config.toml
encoder_arch = "swin"
horizontal_flip = true
encoder_head_dim = 64
decoder_blocks_per_level = 1
decoder_block = "basic"
init = "kaiming_normal"
residual_init = "none"
muon_scale = "match_rms_adamw"
momentum = 0.95
nesterov = true
adamw_lr_other_params = 0.0021
warmup_steps = 530
weight_decay = 0.4
adamw_weight_decay_other_params = 0.01
Rows from block 9 of the encoder, named by matrix and row number. Rows with one number belong to one neuron. Each number is 128 + 24 x the weight over its row's rms, rounded and kept within 0 to 255. All counts start at 0.
# gate: MLP gate (encoder.blocks.9.mlp.gate.weight, 1024x384), inputs 256-383
# fc1: MLP up (encoder.blocks.9.mlp.fc1.weight, 1024x384), inputs 256-383
# fc2: MLP down (encoder.blocks.9.mlp.fc2.weight, 384x1024, transposed), outputs 256-383
gate.661 [162 148  91 110 138 117 130 149 117 178 123 116 124 131 113 115 129  70 154  87 136  69 112 106 153 118 128 146 119 109  69  83 135 133 108 122 117 124 142 138 136 116 132 159 162  75 103  91 121 149 143 136 173  99 104 170 131 141 117 105 119 134 112 146 155 183 113 194 120 152 120 144 144 151 137 153 124  89 116 129 115 129 118 106 116 187 125 133 125  94 118 122 161 125 117 136 165 175  82 144 177  81  93 154 101 100 126 113 113 104 140  96 141 114  90 132 149 134 148 116 107 146 125 130 113 117 128 138]
fc1.661 [125 144 108 132 132  98 132 130  41 150 112 137 151 146 128 144  90 108 131 124 167 116 136 106 113 103 160 113 141 175 147 108 141 140 117 132 139 152 127 164 129 161 146 150 101  74 116 127 110  93 116  98 175 129 116 156 145  99 111 106  97 119  96 105 158 110 110 145 181 168 175 144 125 161 101 112 111 105 102 121 120 132 123 157 112 163 108 129 129  95 134 133 115 143  93 150 132 142 125 139 111 152 137 142 117 135 121 158  97 111 115 122 120 129 156 100 141 115 167 130 117 124 156 120 157 157 146 100]
fc2.661 [117 105 148 132 158 138 130 116 117 155 121 154 147 114 118 121 151 115 153 140  92 116 161  98 146 175 120 141 125 101 102 131  94 153 139 131 134 145 118 134 126 138 135 186  96 121 105 118 126 129 120 155 130 115 157 100 135 137 180 114  69 112 142 180 122 111 159 159 108 135 131 180 132 120 153 182  99 181 163 149 103 136 120 131 193 131 159  98 129 126 132 130 154  94  82 123 135 131 156 104 127 134 148 131  75 112 126  91 137 124 139 128  92 149 166  97 150 125 116  90 142 134 119 120 103 129 125 123]
gate.662 [ 79  97 128 156 119  85 151 154 124  87 148 123 125 153  97 122 114 140 122 127 122 118 108 170 128 143  94 129 115 144 115 119  97 143 124  99 135 170 151 122 118  77 144 167 133 134 101 145 138  84 148  97 138  99 145 145 172 156 152 118 184 111 151 151 107 122 110 106 120 142 114 144 146 173 109 123 160 123 131  92 107 131  74 174 157 134 118 101  89 146 135  88 111  94 123 141 132 165 147 149 130 171 111 128  97 153 140  99 143 144 115 162 144  83 129 130 124 114 126 127 104 160 100 143 125  97  85 129]
fc1.662 [ 99 161 142 151 135 144 120 130  89 141 113 156  88 118 128 125 160  86 147 118 129 158 108  99 108 132 142 161 130 127 117 155  97 167 106 117 102 156  80 109 122 112 128 109 102 126  92 165 135 146 160 139 100  96 148 130 106 146 159 108 144 102  86 101 134 147 171 169 145 116 141 122  77 155 161 128  98 134 108 157 135 157 121 175 115 145 133 149 158 142 148 124 113 126  86  95 152 122 107 122 123 110 122 101 130  95 106 117 122 150 111 131 121 131 156 107 155 124 122 140 111 160 133 124 148 152 117  82]
fc2.662 [144 138 111 144  66 120 139 122 137  66 118 106  99 132 114 118 135 161 152 162 120 108 105  87 172 129 103 120 118 131  82 125 152 133 163  99 154 133 109  96 112 151 107 122 133 122 128 107  99 171 130  99 113 150 119 110 146 126  97 159 133 115 176 140 120 150 139 143 142 166 146 164 120  84 106 124 147 155 141  96 153 142 159  80 130 128 152 105 126 124 120 105 127 118 154  96  82 110  97 152 128 170 134 161 136 108 137  86  98 151 150 113 107 173 133 133 115 103 190 163 141  80 160 132 119 135 139 117]
gate.663 [158 103 135 124 130 128 177 133 131 147  94 153 151 119 118 171 158 136 147 111 111 112 123 111 118 129 121 128 157 101  79 162  88  94 131 110 128  98 153  95 134 106 147 128 126 117 157  86 115 116 109 169 101 133 126 120 141 119 122 158 162  95 126  88 111 166 109 152 168 105 127 164 125 137  83 140  89 130 116 113  70 110 131 133 125 133 158 123 119 132 133 127  91 143 116 118  82  96 111 149 136 101 119 125 107 143 130 122 124 137 129 107 117 136 169 119 109 129 128 128 129 110  95  69 137 112 136 103]
fc1.663 [150 103 131 107 123 138 126 102 169 136 103 138 136 137 143 175 127 162 129 142 169  91 124  57 164 107 136 145 113 115 140 156  99 126 103 131 188  82 128 208 142 116 141 102 140 127 109 113 100 153 152 164  90  91 132 127 123 148 102 121 119 112 110 129 119 122 118 150 155 108 121 121 109 148  84 182 125 163  99 174 147 157 119 119 132 100 112 149 134 128 125 135 100 108 129  98 109 108 106 108 114  94 135 114 161 100 131 120 150  79 132 141  81 126 121 120 138 167  80 121 123 141  89 108 114 156 104 103]
fc2.663 [117 142 163  42 166 124 143 172 147 133 145 124 149 136 100 138  80 164  99 104 117 127 104 110 143 129 124 125 128  90 147 129 141 119 119 102 139 134 151 168 133 141 149 132 127 178 112 153 123 121  94 114 155 108 136  98 117 134 164 144 103 152 154 167 127 134 123 118 110  89 127 129 109 162 107  94 141 112 148 123 127 116 100 140 176 116 135  87 134 138 108 112 133 108 142 121 148 135  91 178 148 121 124 128  80 122 125 147 110 107 134 139 120 142 117 169 158 150 122 130 150 157 121 140 161 131 114 123]
gate.664 [116 144  95 134 167 127 126 138 128  98 102 116  82 137  97 131 136 118 142 128  96 126 122 143 130 146 147 147 177 151 149 136 100 161 140 113 152 155 126 154 180 136 122 129  93 121 144  96 149 155 124 132 121 117 128 165 126 104  95 146 151  80 138 191 136 133 114 125 114 125 153 147 100 100 121 127 130 135 120 151 120 125 124 113 117 105 135 118 111 124 174  71 117 122 102 123  91 127 131  91 150 109 148 125 149  80 111  72 145 166 122  87 126 153 110 110 107 113 154 105 119 146 131 144 126 134 124  73]
fc1.664 [117 119 133 142  92 136 141 144 132 132 175 127 144  87 184 141 100 124 102 111 152 127 130 149 117 139 103 111 120 107 107 115 202 130 123 107 117 143 119  95  94  77 115 159 141 143 111 138 112 133 132 122 137 101 132 142  90 130 156 108  96 140 134 110  90  97 119 132 154 115  98 100 132 151 133  99 155 109 173 137 117 138 138 101 128 166 139 113 138 147 125 141  84 112 128  94  89 108 120 144 169 170  95 146  97 148 139 140 131 103 146 164 116 101 165 125 153  92 106 120 130 140 123 121 124 162 130 132]
fc2.664 [130 120 128 162 127 147 131 121 147 131 127  77 129 129 114 166 125 141 125 119  91 134 162 104 117 132 117 113 138 116 122 146 181 126 165 155 125 155 135 170 112 128 104  63  88 151  92 131 104 117 142 104 120 127 103  97 132 158 121 106 142 114 163 125 162 115 100 123 168 107  86 172 145 142 139 105  96 162 107 132 144 119 152 102 110 152  97 131  99 107 181 123 127 111  98 131 181 146 110 123  94 133 106 163 109 151  92 153 135 119 104 141 159  84 100 133 163 107 119 130 152 104  93 165 130 140 152 110]
gate.665 [115 127 126 136 132 119 173 149 103 140 139 165 148 140 108  47 128 139 162 140 139 113 181 102 159 106 117 125 112 162 110 100 111 123 153 110 122 125 144 102 139  75 123 171 141 151 170  84 156 104 118 155 140 163 112 181  99 156 106 142 122 147 106 151 109 126 113 125  95 131 110 124 147 124 125 114 108 112 138 107 103  96 104  82 131 158 139 145 140 124 138  97  93 120 125 143 116  93 139 173  99 113 131 159  75 129 106 121 131 157  81 103 159 170 143  84 150 100 105 109 133 153 136 134 109 133 142 139]
fc1.665 [106 127 127 138 120 136 117 116 112  97 138  79 130 132 149 171 140 139 102 178 141 138 105 111 133 158 134 137 116 173 113 108 119 100 151 176 122 103 141 125 148 145 148 139 122 173 105 163 154  93 104 127  91 106 168 118 151  84 121 139 119  78 103 103 130  91 150 146 141 145 110 138 127  74 117 136  98 144 107 147  89 102  94 104 154  82 145  99  80 127 116 139 162  78 160 165 145 112 191 143 121 103 129 130 123 137 147 138 126 186 111 162 146 109 120 123 119 136 113 143 115  99 115 134 134 112 134 139]
fc2.665 [ 95 168 103 132 111  96 102 128 112 113 145 148 180 121 130 116 164  97 130 140 118 155  91 122 123 138  99 124 161 134 144 152  89 107 148 150 163 102 114 133 127 104 106 139 100  72  63 109 154 186 159 155 129 122 161 137 125 124 180 175 115 120  82 115 168 100  77 101 137 151 169  96 109 120 157 158 134 115 128 155 118 108 140 159 156 141 135 129 145 124 141  88 161 180 103 110 111 131 137 109 148 105  78 101 125 138 162 124 111  87 147 107 132 156 124 140 127 113  87 135 150 150 164  98 143 151 145 144]
gate.666 [153 130 145 157 129 131 131 165 139 106 105 106 163 165 101 132 166 155 151 142 133 118  74 116  96 139 141 144  86 138 180 153 145 120  80 178 126 109 154 165 160 108 125 135  85 137  82 163 127 151 133 133  79 138 125 146 115 112 105  98 149 139 164 138 115 160 124 156 135 111 110 129 164 122 122 120 129 147 134 136 134 131  77 122 160 123 127 131  76 134 151 115 143 121 154 119 111 120 141 108 114 113 138 104 113 113 126 147 152 140 107  71 103  64 140 131 146 135 124 131  95 109 129 140 145 123  99 147]
fc1.666 [146 114  88 157 140 135 118 141 126 145 123 121 140 155 136 116  91 117 132 135 110 131  99 126 126 112 105 118 121 160 202 159 158 137 106 119  84  94 123 124 126  88 142  95 110 140 129 178 118  96  95 110 130 143 138 171 143 113 102 146 127 121 142 121 105 134 135 127 197 180 144 138 154  98 146  71 118 100 141  59 143 120 145 112 123 117 119 178 118 112 142 134 171  90 151 151 119 133 119 126 138 101 133 120 108  87 132 122 127 149 110 128 113 101 138 122 141 152 103 169 118 157 130  78 158 114 133 124]
fc2.666 [123 133 106 139 116 136 140 111 115 130 147  95 133 133 125  97 124 161 138 121 107 120 129 102 176 141 163 177 115 148 131 123 140 153 134 116 143 172 133 128 107 111  94 130 153 164 115 137 123 158 137 132 140  98 177 113 135 114 150 129 122 115 164 113 191 153 161 142 129 153  90 133  99  98 146 128 138 144 128 134 140 127 111 111 135 127 146 115  80  87  53 164 106 133 120 151 130 104 132 137 100 158 108  73 132 120 127 124 104 139 163 115  97 124 110  60 107 133 107  84 144 120 154 123 101 128 131 137]
gate.667 [131 134 117  92 108 111  86 125  74 122  94 138 138 160  76 141 104 112 131 134 153 142 160 137 141 103 174 108  86 127  86 104 107 121 134 148 136 155 130 150 135  94 159 138 119 107 153 162  86 129 111 110 143 123 126 146  28  96  80 124 148 121 142 123 155 114 107 143 119 116 109 117 137 107 139 102 115 142  79 118 162 115 115 118 133 110  97  66 169 153 114 133 113 108 128 139 103 139 124 157 106 127 151 162 103 155 121 144 126 139 141 113 132 214  98 184 121 195 100 110 110 100 130 101  68 106 123 109]
fc1.667 [152 200 132 140  83 120 138 108 130 173  77 151 139 122  96 119 131 150 162  92 145 111 121 106 104 142 125 129 132 162 162 139 122 154 117 118 142 168 156 126 138 129 130 163 124 135 123 151 117 141 142 154 130 150 164 165 188  84 140 121 115 126 109 168 106 109 138 132 112 114 116 141 133 134 131 117 155 119 130 125 121  93 119 172 100 121 116  92 151 139 157 114  66 110  79 105 110 141 146  72 180 178 106 123 145 184 125 135 139 125 132 130 123 124 152 116 146 190 164 119 112 143 111 138 141 130 114 157]
fc2.667 [156 118 125 100 147 165 138 121 118  97 143 138 141 115  84 175 113 126 138 134 127  82 186 151 121 142 140 113 134 111  97 160 107 148 105 126 107 105 101 101 154 133 137 142 124 129 126 125 111 123 145 180 117 118 162 125  95 109 117 147 159 124 158 104 136 115  90 135 140 167 166  77 123 133 127 131 130 120 121 114 117 110 106 128 145 139 149 182 138 150 162 128 107 103 143 121 149 155 104 122  56 136 117 130 131 114 143 141 114 128 110 130 156 139 121 128 112 116 150 142  96 104 122 108 145 119 123 178]
gate.668 [157  57 120 120 131 152 159 116 154 142 147 115 143 156 180 114 136 149 126 134 142 106 128 107 169 108 126 119 128 124 133 121 105 150 136 182  82 143 104 172 146 131 108 125 154 121 161 144 114 133 140  99 103 151  93  99 134  92 143 149 171 138 109 106 159 135  86 122  78 135 125 102 106  94  98 119 153 131 107 106 109 123 133  84  90 153 141 129 102 133 135 135 101 163 137 122 125 169 102 104 155 107 116  93 139 113 137 148 132 150  79 119 133 101 154 137 130 118 106 133 118 149 106  95 189 142 140 129]
fc1.668 [144  59 138 131 150 129 134 153 143 147 161 134 143 128 120  76 130 136 151 120  90 116 170 111 135 132 159 123 103  80 125 120 119 114 131 115  73 143 111 106 146 182 115 120 160 166 108 118 162  76 155 146 126 116 114 143 112 125  88 132 136 134 139 134 106 114  96 126 189 134 129 123  61 164 107 145  85 119 132 153 143 162 133 141  93 171 126 128 125 104 171  93  93 126 143 177 119 124 165 165 134 114 142 145 122 100 186 163 109 170  94 129 142 113 131 115 120 118 156 106 123 139 137 142 120 131 171 131]
fc2.668 [182 119 128 117 156 131 138 132 108 148 139 142 145 143 148 111 190 124  99 142 139 118 178 141 159 197 155 152 104 134 185 121 133 165 113 152 115 147  97 134 158 117  77 141 130 107 128 148 138  80 103 167 113 113 131 135 130  89 135 123 140 121 134 101 128  99 113 146 127 138 118 118 147  92  94 123 131 115  78 138 157 140 113 113  85 125  97 153  88 120 145 145 112 152 137 130 145 158 111 113  80 122 126 131  98 136 117 113 132 148 133 122 143  89 137 170 122 123 156 123 149 122 109 139 151 132 116 147]