{"model": "image VQ-VAE", "crop_scale_min": 0.5, "encoder_arch": "swin", "encoder_norm": "layernorm", "encoder_head_dim": 64, "encoder_parallel_block": true, "encoder_inner_norm": false, "loss": "l1", "decoder_activation": "relu", "decoder_attention": false, "init": "kaiming_normal", "residual_init": "none", "final_lr_fraction": 0, "weight_decay": 0.4}
Rows from block 7 of the encoder of a small image VQ-VAE, named by matrix and row number. Rows with one number belong to one neuron. Each number is 128 + 32 x the weight over its row's rms, rounded and kept within 0 to 255. All counts start at 0. Numbers have three digits each. After the name is the row's rms in percent of the matrix's.
Before each neuron's rows are labels from the 100 images, of 14976, where the neuron reaches its largest size: "responds to" is what is common among them. Only what is clearly more common there than usual is listed. The data: photos of arthropod specimens (BIOSCAN-5M). In brackets: how many of the 100.
# gate: MLP gate (encoder.blocks.7.mlp.gate.weight, 512x192), inputs 64-127
# fc1: MLP up (encoder.blocks.7.mlp.fc1.weight, 512x192), inputs 64-127
# fc2: MLP down (encoder.blocks.7.mlp.fc2.weight, 192x512, transposed), outputs 64-127

responds to: order Hymenoptera (46)
gate.293 087:107045109064112105126145095125105127136139139117121132161139062144178129113188107116164145086114155130139174123109164169101137108116084108112116062087094102111110090118133129175103141068092184
fc1.293 089:126137116181196139098043103087171158130134160113168134147101160064089139070097134146109168069110131106079134109106066105172131121153152173136115111149101149106160108100092076127123092160113115
fc2.293 062:080098129190148151130135070166123150202201155180077089034124115115131096125119093067178098141133154178115171060152096102143081106108171113142113141161080147084159068135120189129121079109158096

responds to: order Hymenoptera (51)
gate.187 096:100100076168140110121143138099201094137106075176115122183157153134129119165130145143130144125133163145114137096095076110178106148093137175063154087090139126153174173147061140142135038195162069
fc1.187 096:109107114099101161189085157097185117121125077108133087149194180137091101158140159136094085142163176090142118106114140127107149191116152179118146108037140130161128184158095099172143099118184165
fc2.187 100:123150075085124125175136146102160108150120109127098144119112120106155128126145177139103145126139120144112104074148068128170151129103095106094111123214089094083136084096156126104181153122109148

responds to: order Coleoptera (48)
gate.311 098:156162167118108122140105109184113109178134138128106092106102123084099168149130136161169170154151141163124109109096160139150156128115173138177129115135169107138157120134125135103099080128100171
fc1.311 101:079090038159139119132144126121119114151107162140110167142133196119195166046115135097109177078178141115121172135082164086144111152115109098157148111137134124136119105094104153153155153157166142
fc2.311 123:132146149124120136148125149120152142124108135121090128119116184104105138187171133111182094105094171140157159125115106092126136174143128146172151148147113129172207057165143120101098175071103110

responds to: order Hymenoptera (51)
gate.362 095:173121116085099140142077100173175073149101149143165136113115111114115142105159180119142071122112219069113088115124173184147136124125190193177160114144081127140091050170137104042130097122091177
fc1.362 095:115118195111105106145133120121122106177105104100119140102088065151126179138137167111155098123161079164072149142106107150108140132149112134150143204148105112148117117138168122117161170117107110
fc2.362 089:115190116126087127158143143105146162139148160145144074083153097162158108164190099153159140159149136070166100189104123154110087097151121110118105177135148118115179140130119114171128118121158135

responds to: order Hymenoptera (56)
gate.357 099:093103124089059171149136125113140122118088078121077128135141139060078098131136122152141123163116159115110137044137086115078095101181107166185088151149137094112142091135161107131180146163170150
fc1.357 101:126125109157139119132153152139098109104107151083131125182240075152130115111160169119108131101084154154146051129108122118130122129171158114103160102077090157209144129140167205111101075153083079
fc2.357 109:117112119096091119098117138147161086173087127138107092162131180104109058156125112121093159149087116135155115128062143120171123107101148143080104169129146085119153075047166100134170180143159159

responds to: order Hymenoptera (45)
gate.504 095:114064124085124139161110136171093132165135091128133160188155120137057121118161180093173137153094160115131176081125173107126134165167157103143119110091115107110216134073065137105125139103162133
fc1.504 098:129118128077170143159144115182136129124132135119087108073166092093124113200072139139126089105132101088120124097146164147124142162127138130150169114069189109165162082124151104163131123066135121
fc2.504 117:140122139205080083160083144112202102182166127115191139229167100163107091137109126065102145137119113149128073147149179107116120177127135118129161124104159111102060102097165179167143126165048139

responds to: order Coleoptera (37)
gate.333 089:130064130087141152124134101157119160115150133131143187134079092147175130148115135136087131145098126172102111109134139108183145134126122167226124187138133135126110130177130118130182119137080159
fc1.333 088:125129119156158163089040106164135151157143082154166162130136143109078092116147022123112094162149117101066163096130130095081091116129161157088152107106171193115140183155095133139151127211149121
fc2.333 060:122188118128171070158136058140084144165151120048102176130152125076102157051135079138101144128133121203166179134147172084135097110131122151083148091105148175143126115080124100095089108177137159

responds to: order Hymenoptera (49)
gate.223 099:153178084084139132048100160145087195191145116136183149110126092118116144115132148165092119153151144105137113081135144131152107161095085094174096125157150106104118118136119119115158114170110131
fc1.223 087:140104153111156117138135067154158115052176109197135157118184081203118138108143114096147151136124053122182145122068110131084155141125097102064164111120155112135118115151120173120139157097158116
fc2.223 095:114106121153123158087113134137089201164124134158115104108132088126157117014077107196153113129132164133132127089183140183174143132137077188130096158148121108082096166106145146094172138130105157

responds to: order Hemiptera (56)
gate.275 099:049072100113050131137163137161117124096112196140173160122090179192138114091173122159149132098123152068078166133152142105151117149110159151167117112116115077086134124178221095119101069131178109
fc1.275 092:091089115076106116139149153142144113133078114159166165160118130137158119035160119083158119111121109195079164123121170150145135165141151123153078098122079088160099166150132153108112088152097154
fc2.275 100:174137113104105099120116129137113153105149169099098100101121136116135134182129072116129178141165085129134078152167201099116127124155114101083147041182123124120143175146103135120085171139162139

responds to: order Diptera (60)
gate.461 096:106165095144159116104122097115128140130110126143135107137093102126091117117154134085137055152125089177058127154156103117131096154189118089206186132041138143170167081154100151101109095172133101
fc1.461 102:060143156103183129143131159121115131074151107105113154089086143174138162117129146167114133057086089163202134116101145097171172182073077113135163169140151129153149074115123090148154171098096140
fc2.461 103:146127135087148130066143140143078099100113076156145083109107226047145097166118121108127126137120090095169136099060139122150132140108130116136129136153149065111150113224126085126138100084143157

responds to: order Hymenoptera (47)
gate.92 080:132149120134172149177132135103115100151156089076145049175153130175180201127150099124171112137170121125153118166096131171170110111158154174126088147109098164089072069139110153053114123157112117
fc1.92 094:184127091085144117118156116128140132097133169088175060145155114141113144097163124106129119202143136131113137144119130164170136090091114152152126150131192147113119117166129152112132153196127101
fc2.92 084:128132134137111134105198115157127084123072140136090135089135134082093086133119170172131109098129139128154160086177083089143190171086126051173136069169133124194125096101101131094108127083137133

responds to: order Hymenoptera (45)
gate.229 097:184089075092112065153116134145120146097132119144163116141142118173138088115147089121204127145183125151090161116124122145133145167153176106116086068107147121069116194108178081106077150157165114
fc1.229 098:098193097069075143127115105095187168100136145153141184210100071127161148109144110117136165102132096135080116153142079125081147110157177088180137131114152147128093131125175138117085203141119117
fc2.229 126:088066179153158084156166176093181114062149089144128137128129101098110140152094095097113090158090127176140160140109153144119151150131099167110104124118143146168106109150087103187079075162178146

responds to: order Hemiptera (80); family Tropiduchidae (33)
gate.186 095:097074120061107145068131177161168119125108144169177092073130100122130146134138154146147105130113082146136095230095122147093154100137122134122105149121111104156154119163167127172126152145109102
fc1.186 097:087090134152134175190162162164106118120183114136087125088106118133149135130130140182135125168187076098130178127142154140124127118168163114147090118124085102063127158141185095093094147136142103
fc2.186 117:147119122131187136130066082134147150084109138111092145130199141113146115137113132111082093114105122157197127116110128126130112099105121163165108149082109093149103096133125073132131090139150142

responds to: order Hymenoptera (43)
gate.214 095:179133079188177106077093143059126108110154098164137144094163117061143136137102098093124146139134105120103087137129108126129189182155169166093124134127159131119062128181044168133063163132107127
fc1.214 100:083143102150099143168125135152056050139135082136129144170162113170180171157155116145138132114136075075132033089203088131119116111139147183116132185117132070119130099089128072137173135067125129
fc2.214 088:091176091136160092089064093091099135154112122161138142110137164115093101117135084119139092114133124210097168086107123107136136161136220133049132143128137150127144114178131143127135143191109119

responds to: order Hymenoptera (47)
gate.474 101:167126108065138138173060152117159095112064144136158122105151190120157053161179109143163114102199140115081137165105101094128127181120138079162104070131153136111232084056141174087128137112085105
fc1.474 105:162125148069128143083173120084120095130151156161134095133113050170135143109117146157128131088101128074143171166152171130088161129092075148123080132136116087141078105079136104064141177122130190
fc2.474 112:168158125164129195138127111169109135083137094125115151050163151123113086103112127131108216182151148112110147183147158127114145140081074099114130096097131159091122147146147125140133092164173062

responds to: order Hemiptera (71); family Tropiduchidae (26)
gate.466 106:069101156081091119084187111203170131114159160132111140076153124142117111091106141187165105140185063099110219149127200162108097148149132085132167061109184095141163204158203114135132140121161092
fc1.466 107:112087113099077161148177109240112127078136177118141142123127125179109127093130121102094115092119102047146204162143148111097171142136103108116114173094171120117152143208189082162156208141156145
fc2.466 099:166146075073080117167107100112161212136120156128140164139109085119151068131163115146109124210099075146118086119114123072115164104170103174134104074150122133160144161100154156149094082175143156

responds to: order Coleoptera (37)
gate.387 098:140081133068082092136161089134122111171149159116135155127214214174163154145079085117104108120095121085149122142171151101125160156087173117157127217142158156105114117111110140130091095134125169
fc1.387 096:094181114155136086108156194152080165133131078195128099110169060088111121146092161134136132103147082061160133113151114152126085089114110098090141122187144111093148184169135086153126132221118140
fc2.387 090:102152113154155066092159117180126109136149153142125155108113147131085106095089146129155126132101115163085124085104198132116056145122163101097122105154118088196161090120068098185133057133108125

responds to: order Hemiptera (38)
gate.372 100:105071104100130179132098122127201163146170123110184097156148112139118088144117119107115150121151105111160108127138039193111146174094085084088167128143176129123126097157111130173143140095093108
fc1.372 095:151163142117104162147077111112089162097132098132137118092149060091082119192152173173105175158061174152166122123116197131144160137160121067130087172094132134140170177069099172150066093113144173
fc2.372 065:058131135129140089149209168154119068132122114153103163115135152114003189045148134116133100090153138123108172112122148110139102070103135091147117105153092105081169145169099167079122145175122097

responds to: order Hemiptera (38)
gate.183 098:095115108165208123105145126158147109143109128114169104148089179158112142085062115185124158130183085140159194095160118134111123117111124126155101134157103157103076126075205103129167123101160159
fc1.183 093:180139155107128060128112116074161140146149129139089143132186101054101138158133116133081134092110074130104089180068125140156177101156091087080125111087135188172141135141068147177081127113107110
fc2.183 135:130125117079163127120209157176175103168134067094124104140091148142092119115063127132105147109138148128131173072171118110152139116120124152132077139168134120090127164033165157183147110071096182

responds to: order Hymenoptera (44)
gate.170 095:107178108110137081096182141130099156174130197110059094213090120109134112150132104153154137151126116185119102104155153136131113161071141091159100163161122168068164096087165112032142113123145098
fc1.170 099:099085133091152111132098155136157064155163050134175103133158165139105103124114137071138163088114111033074189165100145113149094128150148084150122092062088152116108102141138148139116165065166125
fc2.170 094:063151159185140191105112112133101109123134068135151142133092101108051142108110122150160136139137119124146094139122176191125136103065151179139171122147139069082112160135092148113162153172107107

responds to: order Hymenoptera (44)
gate.482 093:120107126140118097144126122116134106104118138104120163120137143048159086124173108194110125112148153113105159093140121120152170173159149205149128121139125068088109086136113114201091134116149158
fc1.482 089:110160138084167109111125087143085134183066128130171170123097065091142114161130123129108137122135069100136140146122184048117164123146098151048111110160120131150178104099098141132138164128113109
fc2.482 075:099102136159172066150113190120080153084126106168154152166164144134063132146079083109177150084174170147170124102170102140153088127048107102149132100105146161096173169138136103098130121119113151